Rows from block 2 of the text decoder, named by matrix and row number. Rows with one number belong to one neuron. Each number is 128 + 32 x the weight over its row's rms, rounded and kept within 0 to 255. All counts start at 0. After the name is the row's rms in percent of the matrix's.
# fc1: MLP up (decoder.blocks.2.mlp.fc1.weight, 512x128), inputs 0-63
# fc2: MLP down (decoder.blocks.2.mlp.fc2.weight, 128x512, transposed), outputs 0-63
fc1.342 096 [136 213  66  95 142  77 165 180 152 124 155 112 128 126 128 147 109 130  52 114 147 161 176 155  84 127  92 163  70 113 145 125  90 180 138  88 116  49  51 120 151  69 114 231 145 139 108 179 158 104 106 115 100  82 135 120 121 125 113 161 142  97 116 135]
fc2.342 095 [132 122 152 147 126 135 153 133 147  74 128 134 120  55 116 144  88 148 126 191 169 151 177 118 139 111 194  95 163 171  72 138 131 164 132  85 136 173 162 164 129 112 127 170 140 105 123 158 135  94  97 157 131 145 159  79 143 108 156 124 102  72 167 140]
fc1.343 091 [165 150 129 175 161  90 176 112  90 140 122 105 127  99 117 113 120 197 113 151 113  71 126 173 169 146  99  98 148 140 179 123 153 127  69 184 166 124 105  74 189  90 163 140 201 114 176 117 123 108  62 144 146 111 163 102 131 169 172 149 127 136 105 156]
fc2.343 067 [156  78 104 161 114  87 139 146 136  89 109 157 129  99 182  91 150 159 145 140 136 155 124 156 118 134 103 193 127 122 130 115 120 138 164  69  81 150 149 129 195 138  72 134 108 111 148 123 149 131 112 160 127 173 169 149 167 102 158 127 121 112 105 113]
fc1.345 098 [ 78  92  74  72 125 143 153 153 122 122 115 125 133 138 136 116 150 169 140 150 224 154  95 122 115 121 145 159 199 166 109 115 148 133 135 140 118 119 159 135 124  82 122 133 108 119 155  86 140 131  70 138 162 147 123 123 149 109 125 149 165 105 178 128]
fc2.345 097 [139  78 202 128 134 150 123 176 144 127 106 117 113 110 120 117 188  96 137 209 122  45 134 120 129  74 124 144 126 142 176  61 110 157 134 117  97 182 139 126 131 104  91 114 112 179 142 109 135 116 137 122 146 151 130 132 163 119  86 119 131 162 101  83]
fc1.347 098 [ 96 120 108  95 117 178  86 182 131 101 122 133 108  77 103 129 119 132  83 148  96 219 113 105 140 126 135  74 118 174 138 130 141 151 117  77 159 131  93 149 113 147 137 163 107 123  76 107 114  74 183 127 138 177 144 101 129 141 168 153 158 111 106 221]
fc2.347 086 [ 94 134 146 148 109 141 198 140 148 115 123  95 163 156 103 161  72 132 114 150 172 117 119 132  99 132 137 158 116 133 141 136 117  87 122 154 178  89 121  77 102 142 184 142 126  23 121 154 157 160 130 144 107 169 166 120  58  92 121 130  67 111 136 120]
fc1.348 074 [132 139 131  67 174 106 123 150 155 124  93 120 189 169 110 113 111 200 112 135 135  90 192 102 140 186 166 137  34 138 114 110  82 172 146 142 137  94 127 151 159 129 151  71 144  57 123 125 164 115  87  79 138 161 103 117 119  86 120 140  98 107 145  64]
fc2.348 057 [160 100 136 129 131  87  49  97 140  96 165 120 111 144 109  95  91 186 132  87 147 122 110 110  97 113 126 161 154 138 170 139 140 129 160 134 185  78 117  85 123 168 160 108 125 111 109 141 114  95 128 151 139 158 123  99 109 115 133 108 128 148 105 140]
fc1.349 105 [ 93 120 118 124 116 150 137 126 151  69 144 166 137  92 120 168 101 203 132 115 131 165 164 118 160  97 148 131 155 122 139 156 149 147 132  89 152  72 110 168 157 185 104 122 119 100 127 111 117  58 106 100 202 109 127  95 122  96 128 131 159  96 113  88]
fc2.349 107 [131  86  95 152  93 207 124 143 170 163 113 131 137 129 137  73 106 133  90 165 170 123 103  68 102  86 129 111 118 138  85  90 129 141 154 117 203 146 115  89 124 193 103 136 147  78  91 118 180 104 178 111 171  95 151 154 102 114 134 169 139 134 124 122]
fc1.350 094 [132 142 152 131 166 131 119 130 144 147 131 158 134 133 138 112 123 150 132 141 150 129 127 126 107  75 166 135 124 170  95  66 175 151  76 204 117 149 143 146 131 116 133 192 194  60 139 121  73 145 165 186 112 128 136  99  58 126 129 168  59  31  94 156]
fc2.350 110 [105  79 212 114 150 113 140  38  62 103  50 102 189 130 141  99 159 131  98 127 123 122 120 152 165 171 145 142 109 167 133 171 117 111 143  83 120 142 137  91 128 153 117 174  58 128 131  68 112 157 111 124 139 118 151 156 129 133  80 157 189 125 123 179]
fc1.351 114 [167  96  76  71 165 111 152 195 118 163  97 151 173 109 113  91 139 119 129 134 138  94 182 133  90 150 170 131 124 158 155 129 141 146 100 170 131 138 130 103 169 129 112 164 127 137 137 130 119  69 175 121 119 119 124 150 125 154 224 150 138 125 167 119]
fc2.351 117 [116  99 223 186 101 119 141  86 137 114 131 110 150 160 131 168 155  92 218 104  56  76 116 120 133 152 137 129  79 114 127 102 105 120 115 131 108 163 175 123 123 171 112 119 109 150 130 152 116  83 122 120 125 139 122 204  71 132 127 147 171 121 100  76]
fc1.352 101 [128 136 117  99 163  84 166 105 116 150  99 143  75 129 116 150 146 168 117  97 110 121 133 123 106 137 188 104  99 150  94 132 142 131 101 121 172 153 135 121  91 142  93 128 140 139 125 149 106  93 108 138 100 113 141 149 152  78 195 125 175  75 126 146]
fc2.352 101 [115  83 111  72  95 116 128 150 105 112 166 104 136 113 145  42 173 108  73 127 116 103 136 150 160  95 171 107 179  98 144 168 150 106 132 115  54 106  69  89 185 171  96 128 156  98  77 109 142 120  98 110 114 126 119 164 149  97 109 142 145 137 112 127]
fc1.353 099 [180 125 102 126 137  82 189 191 105 153 111 128 154  75 103 155 139 161 181 131 108 127 113 119 119 118 107 108  76 164 103 132 125 134  82 112 137  98 148 115 170 141  57 114 150  99 117 131 180 110 116 161 133 118 102 103 151  80 137 140  84 142 154 179]
fc2.353 104 [ 66  63 126 117 111 172 117 157 121 112 152 143 129 142  49 131 133 125 180 126 138 138  99 153 210 120 126 135 118 136 141 133 167 113 138 110 109 115 147 104 147 149 102 130 146 161 120  84 116  91 147 149 130 200 134  94 130  96 171 188 101  95 169 121]
fc1.355 095 [115 127 125 140 129 104 114  72 167 142 135 102 160 117 125 155 112 181 115 121 147 186 139 162 131 114 122 120 148 137  65 159 101 164  70  89 170 173 117 131  96  98 137 131 216 118 139 128  96  91 162 161 151 168 139  24 119 107 139 142 119  15  64 122]
fc2.355 108 [134 122  98 172 120  89 163 152  98  79 131  85 160  80  97  82 128 156 125 152 130 145 164 110 109  92 169 129  99 158 133 144 109 107 135 109 158 140 132 110 148 140 151 105 130  75 111  98 105 106 148 140 119 100 151 121 137 118  80 112  96 138  96  98]