config.yaml
model: "image captioner"
image_size: 48
vocab_size: 1482
encoder_fused_qkv: true
encoder_positions: "relative_bias"
decoder_mlp_ratio: 4
decoder_bias: "all"
decoder_parallel_block: false
decoder_tie_embeddings: true
weight_decay: 0.1
Rows from block 3 of the image encoder of a small image captioner, named by matrix and row number. Rows with one number belong to one neuron. Each number is 500 + 40 x the weight over its row's rms, rounded and kept within 0 to 999. All counts start at 0. Numbers have three digits each.
After each neuron's rows are labels from the 100 images, of 14976, where the neuron reaches its highest value: "strongest on" is what is common among them. Only what is clearly more common there than usual is listed. The data: photos of plants and fungi (iNaturalist). In brackets: how many of the 100.
# fc1: MLP up (encoder.blocks.3.mlp.fc1.weight, 384x128), inputs 64-127
# fc2: MLP down (encoder.blocks.3.mlp.fc2.weight, 128x384, transposed), outputs 64-127

fc1.66:465475554528545463475554516559465450502516502523511471410430518485486467438493543572492442545515465437515565510508484425541509487440472487553528484508491549596512460555504430523513552515517564
fc2.66:375477474548461564548499452443548531531523517493435623511527501501528499519527506473480527483448598513497503571449528485462537470489548419484519488514484469473515505496472603542526494522470590
strongest on: order Lamiales (32)

fc1.151:535480481501507527412474577517508528535557426473495473547517465482513458430484509479512533525496461495504517500423505495480569478434607567520557499519415540488524505529458510493456466489466517
fc2.151:494441426541477511437496478493470564522504485420516571522518520513482473535481452509424550524589529473556494516486477427523555477505492523452521542516471461583500455480569499445428484465471500
strongest on: order Asparagales (30); family: Asparagaceae (30); text has "yucca" (25)

fc1.49:510449583522506529485495498522498519489527481524469488465483512477550475447417468624522445513489483481440528443546429502528428536449483521497479503486531526522488501578509512465545504502522509
fc2.49:418544506512476534522461495481473564517482530509474525524548621471553550512558505562459503477480524454528457535469542518455515436516463483577410497502443457515522409485467539581538503509461498
strongest on: order Lamiales (25)

fc1.340:525494487458506481522441477523564470512566530507527433590483536514546494490467504478503497418478521504508428481503542563434554513503448472486470572509504489440397527505514406510507529490507530
fc2.340:531536513503487533534473486553566458521480438507475495554458502465504505509534491507526512517391455475505516480466530465472507524437557484554574449520451505535428511557494482501491488539588508
strongest on: order Asterales (43); family: Asteraceae (43); order: Ranunculales (25)

fc1.286:480513507455410512475537588590483486548490407467491431529501533454514460410507507502575484494482546403488560469495462568536497517452552524518538475507511549540501513517488487482515507439534479
fc2.286:498491540490520563425519488470470511463560569462506574465525494428482545493483474527484580512453548494512537533465432482546492444477519556501496524561425488564472456500505477514493524478440464
strongest on: class: Liliopsida (32); order Asparagales (31); family: Asparagaceae (31)

fc1.261:563503506450497527503519508538548458552491516498496409577437501535541505495466537490459440464486454511514446431444545529504534509513496439535465517565521482449438493500431395555496534504497508
fc2.261:487501507503479529531483465517553478520494437509482540536495556470498506549513472518476502496413504473527493526461521458443464534503555481540564437502457503553401496569496534500514517524577514
strongest on: family: Asteraceae (34); order: Asterales (34); order Ranunculales (30)

fc1.304:511440497479485491468467551502515443513481484564447489491481512459471525495501520488513568425473516535479526506458522510532501558444524525443538525505488520484433523566499497532509517460575418
fc2.304:448397460501454500455474463510484533436507470518474506486525537510523412526529478492492528472518548490503455518491543524474405477555492473486561547479496581513493536504445523541568507421500562
strongest on: order Caryophyllales (25)

fc1.148:503551471505560408483494517542569481509457532495501481511543535518471412482555503480510560448468473473487477554493535591503504481485378503498537508484516455484492597466546431419505483493489524
fc2.148:512505508578533551577458470538581575558458492468450561543524541464572541513510433497467508502491490488530461495520513414438548489524414457479492456539470524418520518522476524494580455516482556
strongest on: class Liliopsida (28)

fc1.323:509424513563509545455512511510533366489589488543523475556484485560573532485531535500512502465499408554527514538452530532530456536453560532511501499491597525446498475539472449479503498516538477
fc2.323:478556492512527568516423470495510478529615486443495506545559523467499522604443446578469469521455587482513472502575509473454462487491531450561569451476499441498486558507507514490477519478497456
strongest on: order Asterales (33); family: Asteraceae (33)

fc1.31:541553475504453556450439498473435484499486455576473512557487507469560519438498531493475525521487489507501568484430480478523480577450552522484544487530457532474426535555489480545495487488533465
fc2.31:458429548497447465484488497448487533535479518553482507488474531478465462493530467492473517457496564515479501501472511539511444498532469521483495468460465497558422480569481596574556518464514464
strongest on: class Liliopsida (26)

fc1.166:529576523512530439454454498509441436483545487546396485520510463496476478501515501558509491479426494494548476518477596523471464472556510514468505528484461494427541464543564477514474459495489562
fc2.166:556504501484569479460543546518474484560522515458472429482501456487534550487481539575473518511413455474502523509560512494476503447523436516517480464469512509498510459483613424493489423502516448
strongest on: order Fabales (25); family: Fabaceae (25)

fc1.172:558455432453486454528535490516542507534498533526553479471470514593473466486516538496488496392452507554509450471497532474485536493504398471535468530476514468481418515451489438499515532491539544
fc2.172:493535513511465544565446459528601533488481493484451500567487552449521515555529433507513504482456517488542444537465526445467507459512556474508578463550447507476476515565523510506547475495541558
strongest on: order Asterales (36); family: Asteraceae (35)

fc1.244:498452504450481455485507535512510457508418529510464488504566554447498509474532497552494522418437519467540571500480504479478543582473486512509499512497484463540461505479480478532526555484507401
fc2.244:466453473503495517481487481526455546478487501532507599487435437536508412523469428489494567502532498476529474484475518504475494494501529470456514551531494609553469499507483608534476554425499556
strongest on: order Caryophyllales (31); family: Cactaceae (30)

fc1.153:520509488479445505545483515442502508453438602447508503511515562496477469491455522466486576446429539558447473509455564527460556485496442493503482567496493468512427533499503451556475512489500502
fc2.153:443418465483517491502437449501565507496469496510426602576493548458493506585519416521506494446493477478529544524481546494450490549474513486505466472533481500518448522543504580499504512490477519
strongest on: order Ranunculales (32); family: Papaveraceae (30); text has "poppy" (30)

fc1.209:505514512503508455494484513459473458499528439552516489539519486473495555464505523512508509570434516531462522436439446491533515546512495538497501521469492512487397454524513468508548486405505494
fc2.209:469508526523411568494446449480443520487471543505489561490520516462500519527542493510458548475479529486494502526480510499507492441526545475500493497538442418489490477535472600551579525422498491
strongest on: order Caryophyllales (35); family: Cactaceae (32)

fc1.78:514511502526498499419498545567520510567528435456514488545489491465501457395515487450499550512510507474512506563433494514536557542417544597527532482479514592514493501497469463460529461514550470
fc2.78:493446480550477468445472496506420505487530534456508517518525501509483541495496494522425520545558515465480536448473484435545579479525488532523493525496474496595497424494554511470381493463496423
strongest on: class: Liliopsida (28); order Asparagales (26); family: Asparagaceae (26)

fc1.372:514491503470480543402462514531512524556471447501498473559498484479475486369529501469512569478485488489555473460410491583501545523438533640528511483441482579485493512512485484464501497497525471
fc2.372:478467516533499501442494502471439503509537511462542547534532495519513502489470493529447523534551501457501543440464467461541600483533465550513513505523469502603549442490559496454360474479445467
strongest on: class: Liliopsida (30); order Asparagales (27); family: Asparagaceae (27)

fc1.117:550466540527491568433465517562514492520517442569561490508475478513525493473490498469468467516477470454540567483474492473540579522471523575542564452490498602505487483537461435461563518494592475
fc2.117:448496475580430511496469491446448489478471479531494553576544546487496500500492441513478546512549575420520491489487480472507579454565485543513551515510402505593490476534537533513487442436461459
strongest on: class: Liliopsida (27); order Asparagales (25); family: Asparagaceae (25)

fc1.183:537448627525464518415450536511503519485503510560466452452470490500440474471478474418514450512496498431433575494543478627505493550537500545535496448479471529494502491537488489499534476518512402
fc2.183:448494485487492464464617538550562523473528513451549534477485546560513487433486479494551510545586476466539500447505480466502595452550497506536482494500491486542506516435449457461476467592502555
strongest on: order Lamiales (29)

fc1.83:556483501522483494466479495472522406534554469533532428493475494535487497486490552493453471507429499504495601562461533507501485515529497514520456449501562501460491508510552413506540581543502472
fc2.83:496502507531477562537468457512487502516525496444463537532523515431548549549587432536444464478492556468547470541492521480458449473560537439564562519501468489500501503569526541531572466477554580
strongest on: family: Asteraceae (28); order: Asterales (28); order Ranunculales (27)

fc1.380:539501484510488549448510550518489479556543473498550440581387443505555518443478539502417505521508447504509501480463504509550553522462549486594513463454552533556538449504496419517444516542502500
fc2.380:473514591514495524498473451460524510532515427441480543498496473525468506538507502529485501506426505470468510504492498407456485483478555479557556463451491528552549527507526520510501439494511545
strongest on: order Asterales (37); family: Asteraceae (37); text has "common" (28)

fc1.30:627477456533432459619500532514473480492465518452461470553480466523516488516498528484440491487453492525579475507531501551438531524502493494543476554464546506494416554502498419508545540474534559
fc2.30:499500463535501554535449457517536499531455451462450519518486556475539516512517447550496547418505516429531442514480542466430518512520518489479497455599503477511415463553504523510449478502548543
strongest on: order Ranunculales (34); family: Papaveraceae (27); text has "poppy" (27)

fc1.84:533561485548476504419519511568518522440549509477513391492462474512489496472503547518475468538508528469486517511538509523505566533434543435612538490504558510552553403506490454471500494437502552
fc2.84:454523478553494540506488463436550548595508449503482529495546513505474457516541504529450484487432508494492452578492527477459485477555564473539544414469481493494521478505505546529534474507503545
strongest on: order Asterales (34); family: Asteraceae (34)