config = dict(
    model='image captioner',
    dataset='photos of plants and fungi (iNaturalist)',
    train_examples=45211,
    image_size=48,
    crop_scale_min=0.5,
    horizontal_flip=True,
    tokenizer='word',
    vocab_size=1482,
    encoder_arch='vit',
    encoder_norm='layernorm',
    encoder_norm_position='pre',
    encoder_activation='gelu',
    encoder_mlp_ratio=3,
    encoder_head_dim=32,
    encoder_fused_qkv=True,
    encoder_bias='all',
    encoder_qk_norm=False,
    encoder_parallel_block=False,
    encoder_inner_norm=False,
    encoder_drop_path=0.15,
    encoder_patch_size=[6, 6],
    encoder_layers=10,
    encoder_width=128,
    encoder_positions='relative_bias',
    fusion='cross_attention',
    decoder_width=128,
    decoder_layers=7,
    decoder_norm='layernorm',
    decoder_norm_position='pre',
    decoder_activation='gelu',
    decoder_mlp_ratio=4,
    decoder_head_dim=32,
    decoder_fused_qkv=True,
    decoder_bias='all',
    decoder_qk_norm=False,
    decoder_parallel_block=False,
    decoder_inner_norm=False,
    decoder_positions='rope',
    decoder_cross_attention_every=1,
    decoder_tie_embeddings=True,
    init='kaiming_normal',
    residual_init='none',
    optimizer='ademamix',
    lr=0.00105,
    beta1=0.9,
    beta2=0.999,
    eps=1e-10,
    beta3=0.999,
    alpha=4,
    l1_shrink=0.003,
    cautious_weight_decay=True,
    steps=11000,
    batch_size=128,
    epochs=31.1,
    lr_schedule='step',
    warmup_steps=220,
    weight_decay=0.1,
)
Rows from block 3 of the image encoder of a small image captioner, named by matrix and row number. Rows with one number belong to one neuron. Each number is 200 + 30 x the weight over its row's rms, rounded and kept within 0 to 999. All counts start at 0.
Before each neuron's rows are labels from the 100 images, of 14976, where the neuron reaches its highest value: "strongest on" is what is common among them. Only what is clearly more common there than usual is listed. The data: photos of plants and fungi (iNaturalist). In brackets: how many of the 100.
# fc1: MLP up (encoder.blocks.3.mlp.fc1.weight, 384x128), inputs 64-127
# fc2: MLP down (encoder.blocks.3.mlp.fc2.weight, 128x384, transposed), outputs 64-127

strongest on: order Ranunculales (41); family: Papaveraceae (34); text has "poppy" (34)
fc1.177,246,204,175,165,211,201,168,155,203,223,194,156,189,215,267,227,158,210,232,202,193,213,212,154,191,144,270,160,168,157,198,199,181,252,247,216,161,160,202,208,169,213,193,230,191,196,233,201,189,178,171,195,170,216,211,215,203,180,212,178,203,132,200,222
fc2.177,182,187,174,234,198,214,227,143,174,224,215,233,215,197,133,157,178,223,239,201,235,157,215,230,242,237,157,228,198,188,231,197,222,215,224,153,223,198,214,193,154,196,145,232,211,144,195,216,180,226,181,186,238,167,177,249,222,227,237,244,153,189,202,227

strongest on: order Ranunculales (30); family: Asteraceae (30); text has "common" (25)
fc1.53,267,199,272,236,164,225,144,202,204,209,241,172,205,215,205,183,198,169,196,179,209,222,223,261,200,178,260,197,160,151,227,178,210,212,180,191,224,178,201,147,198,248,234,173,204,185,235,174,158,188,224,222,256,207,187,212,199,172,190,171,213,187,211,254
fc2.53,185,218,192,217,171,240,238,174,180,150,191,226,227,201,125,199,182,226,227,212,200,201,216,190,225,198,186,233,184,214,187,173,199,163,232,195,217,185,237,134,166,201,189,220,231,184,224,255,168,236,148,202,205,175,187,253,261,255,209,215,157,194,215,245

strongest on: class: Liliopsida (31); order Asparagales (25); family: Asparagaceae (25)
fc1.89,227,174,200,201,247,197,145,175,232,244,200,219,245,179,132,191,199,174,255,189,167,204,206,137,136,218,222,149,210,230,205,224,200,191,178,155,214,170,193,253,183,210,226,126,181,241,195,199,184,191,212,243,155,155,198,186,190,213,173,223,177,195,225,207
fc2.89,206,159,183,244,172,182,171,170,201,199,147,206,194,183,224,169,238,183,230,182,210,208,171,217,167,197,189,226,161,180,220,261,204,194,195,226,173,202,199,210,234,261,182,240,173,233,233,172,200,189,157,209,289,204,121,201,205,179,147,148,221,196,208,158

strongest on: order Asterales (29); family: Asteraceae (29)
fc1.76,206,251,175,205,233,211,202,226,189,223,176,191,220,259,200,181,192,196,227,207,190,174,269,220,252,248,217,258,166,144,250,201,216,183,183,207,259,204,220,182,198,218,197,239,195,156,219,196,233,200,179,199,224,123,172,200,171,172,253,197,158,159,198,219
fc2.76,123,251,168,179,186,214,198,212,190,199,196,196,245,208,206,209,200,265,243,189,171,169,204,183,165,223,272,140,215,193,189,158,195,183,201,207,185,179,212,234,214,249,194,214,204,203,247,226,244,180,189,203,168,186,190,187,182,227,171,203,201,202,225,207

strongest on: order Ranunculales (35); family: Papaveraceae (26); text has "poppy" (26)
fc1.270,254,236,214,208,181,177,213,211,204,198,227,153,158,248,252,252,220,180,184,171,219,238,223,182,190,171,229,184,203,194,212,153,191,163,225,192,213,175,227,211,242,207,226,152,205,199,242,212,223,211,235,213,212,197,181,222,254,170,201,172,214,161,250,204
fc2.270,231,201,139,210,140,225,203,188,186,263,254,209,201,200,150,183,165,208,267,182,201,162,238,235,236,223,172,237,187,181,181,163,218,207,243,190,243,181,219,176,182,187,190,240,233,165,236,266,207,237,174,185,185,181,188,265,230,204,178,209,181,205,226,200

strongest on: order Ranunculales (40); family: Papaveraceae (28); text has "poppy" (28)
fc1.368,192,251,175,204,155,203,223,201,191,217,170,163,158,252,210,189,210,204,301,207,240,234,252,210,196,202,267,198,173,230,206,205,188,265,201,137,195,188,240,193,187,178,190,212,202,191,243,151,251,177,161,171,187,192,182,205,184,174,238,175,195,202,165,235
fc2.368,197,254,186,186,179,173,174,171,198,221,201,191,249,193,172,188,204,211,251,148,176,194,233,208,213,212,235,241,180,141,233,178,191,181,177,190,117,190,205,201,166,242,205,125,191,195,255,180,182,201,214,223,229,146,176,232,237,186,196,166,218,246,259,210

strongest on: order Ranunculales (26)
fc1.198,196,195,200,152,243,181,225,187,202,249,199,175,201,275,231,215,215,198,240,194,166,232,175,204,187,184,207,193,207,181,174,220,139,243,173,193,174,191,264,203,184,175,204,200,191,186,211,149,285,131,189,201,167,206,248,217,206,216,188,212,275,179,169,218
fc2.198,88,255,166,198,148,219,212,197,179,213,174,213,214,195,180,212,201,289,244,193,231,162,242,223,244,210,166,204,237,230,219,244,216,186,242,199,227,226,181,201,208,224,183,181,216,215,190,240,164,222,211,226,210,192,199,212,216,248,197,185,168,191,201,230

strongest on: family: Asteraceae (35); order: Asterales (35); order Ranunculales (27)
fc1.98,206,221,193,199,156,211,164,209,221,232,197,219,207,189,239,189,219,133,194,125,219,265,160,199,188,152,250,209,165,176,247,207,202,207,182,228,189,188,191,166,194,251,245,213,216,201,247,174,200,179,225,228,208,185,183,182,212,154,215,175,229,219,221,250
fc2.98,181,237,187,223,198,244,223,190,166,177,227,219,223,160,139,185,186,249,220,194,211,203,137,173,235,214,213,226,179,201,225,167,232,177,198,182,217,197,207,184,162,173,172,205,251,165,218,233,163,208,190,194,223,211,200,194,214,217,216,203,186,208,198,240

strongest on: order Ranunculales (39)
fc1.6,194,234,243,132,214,186,215,213,244,220,206,176,175,227,228,223,143,215,212,202,184,247,176,203,177,165,209,206,184,191,190,200,215,238,173,169,156,146,234,204,144,216,171,209,149,177,211,111,223,159,182,203,208,183,196,200,195,186,159,210,243,205,190,224
fc2.6,170,212,169,215,200,213,242,200,175,218,208,256,256,157,158,204,178,244,233,183,224,179,234,201,262,228,143,218,219,208,222,193,199,161,225,198,211,207,186,180,216,224,209,185,239,162,180,275,135,223,205,171,207,210,195,225,239,237,205,198,169,204,209,254

strongest on: order Ranunculales (34); family: Asteraceae (31); order: Asterales (31)
fc1.134,232,201,202,247,216,260,194,169,204,201,227,164,217,199,207,200,201,130,239,139,145,207,222,215,215,193,262,195,168,189,186,173,215,193,212,235,209,180,254,222,212,246,229,161,205,174,229,212,197,225,187,212,172,190,171,215,172,159,265,194,247,193,219,225
fc2.134,184,220,183,211,155,230,213,144,166,192,208,196,206,181,153,199,171,216,228,225,203,189,208,191,230,198,168,209,191,196,197,170,238,151,215,167,209,196,221,172,141,161,189,227,233,168,222,234,171,205,153,163,229,144,199,243,196,235,196,202,187,188,220,216

strongest on: order Ranunculales (39); text has "poppy" (27); species: Eschscholzia californica (25)
fc1.137,253,199,195,179,189,186,204,140,226,195,192,199,185,274,220,209,198,111,210,174,212,247,182,218,196,181,223,194,192,183,206,186,202,177,199,149,244,225,268,240,202,247,231,161,248,208,169,197,212,199,266,182,204,161,193,200,205,150,218,171,189,190,195,194
fc2.137,203,171,181,215,191,225,223,172,151,246,247,213,219,160,201,152,167,211,247,237,231,189,236,258,269,210,175,211,160,217,167,188,235,186,221,180,230,183,224,153,187,199,178,216,207,174,204,229,205,230,166,146,200,122,141,226,218,222,217,194,185,178,212,213

strongest on: order Ranunculales (27)
fc1.274,237,226,227,233,170,203,237,143,183,195,184,138,157,238,214,213,189,175,236,188,202,231,260,196,217,197,228,177,184,182,174,199,182,230,241,188,209,171,272,226,174,176,165,198,166,219,221,209,217,182,175,196,108,220,167,226,213,180,215,218,222,210,183,242
fc2.274,213,234,170,208,183,200,172,183,193,238,192,151,197,210,160,218,189,150,216,177,186,164,229,185,206,171,192,188,194,125,209,188,196,156,205,223,147,239,225,243,187,223,190,182,178,209,219,181,198,240,211,236,176,156,225,265,204,177,199,156,216,191,242,164

strongest on: order Asterales (27)
fc1.293,215,250,215,186,218,100,202,226,217,223,232,154,212,224,164,232,164,144,180,139,207,209,209,208,177,201,241,203,162,170,189,145,198,195,202,210,204,207,195,265,182,191,158,191,161,194,195,191,210,157,251,242,191,197,208,232,196,138,183,230,194,182,240,227
fc2.293,248,178,230,234,204,152,164,224,200,265,214,168,197,206,224,194,234,157,184,151,175,219,172,226,205,211,229,221,188,169,187,213,149,243,198,209,200,273,232,216,185,156,221,219,198,199,224,201,193,136,227,244,202,184,175,173,196,145,191,180,198,228,246,193

strongest on: order Ranunculales (33); family: Papaveraceae (31); text has "poppy" (31)
fc1.15,210,200,199,183,202,188,221,168,197,208,169,189,170,214,220,202,193,164,281,205,194,213,202,210,182,190,223,189,180,289,148,143,210,227,215,159,203,177,264,201,156,188,181,201,182,183,195,187,218,199,192,206,179,180,270,205,228,174,273,182,209,183,232,197
fc2.15,178,144,201,223,226,192,170,158,128,237,227,190,252,171,204,222,199,246,207,191,229,163,205,174,225,183,138,197,212,204,162,202,179,158,183,230,244,202,241,237,125,137,182,252,167,182,215,211,219,222,165,240,146,185,216,235,243,200,160,197,173,199,194,180

strongest on: class Liliopsida (25)
fc1.129,259,196,235,214,227,188,167,212,212,223,221,181,217,225,175,221,190,177,225,165,210,203,250,235,175,188,237,204,183,157,248,169,156,168,216,196,198,188,179,149,268,203,214,197,228,194,205,202,199,204,234,255,220,135,190,195,205,191,177,264,219,224,274,177
fc2.129,191,151,192,226,190,216,200,201,196,202,191,223,223,192,251,109,174,246,232,233,191,192,191,219,223,223,177,236,182,214,171,204,210,207,196,221,206,192,234,117,186,238,181,220,216,172,222,198,197,229,142,182,244,139,182,197,175,224,191,192,156,177,198,185

strongest on: family: Asteraceae (40); order: Asterales (40); order Ranunculales (29)
fc1.319,253,208,165,203,169,243,193,206,193,212,252,203,216,193,174,205,217,131,195,171,220,200,253,184,201,175,214,204,154,165,208,154,199,172,227,187,210,190,245,208,214,249,222,162,167,192,210,206,210,217,218,208,191,197,199,229,204,125,196,201,208,195,220,212
fc2.319,218,213,200,200,200,208,218,199,167,199,230,181,217,187,124,218,198,201,236,183,203,180,181,210,189,190,219,192,202,214,178,137,189,169,235,200,205,159,232,192,173,196,250,230,230,193,221,270,179,227,165,186,181,108,200,257,170,197,195,204,209,228,264,231

strongest on: order Asterales (45); family: Asteraceae (45); order: Ranunculales (27)
fc1.187,225,235,211,221,208,191,220,189,228,228,253,170,181,221,182,209,208,185,181,141,211,227,195,210,174,177,226,202,161,125,250,202,238,200,186,217,220,200,205,226,210,246,240,170,229,199,247,220,152,214,195,190,243,205,148,259,222,149,195,183,193,202,201,228
fc2.187,197,216,210,217,190,210,188,204,189,205,219,210,258,217,151,190,197,199,235,191,198,189,184,184,242,215,236,243,166,193,200,133,201,176,230,157,239,190,229,183,170,193,192,192,236,190,233,258,154,185,180,197,218,215,196,199,230,208,218,213,175,224,222,226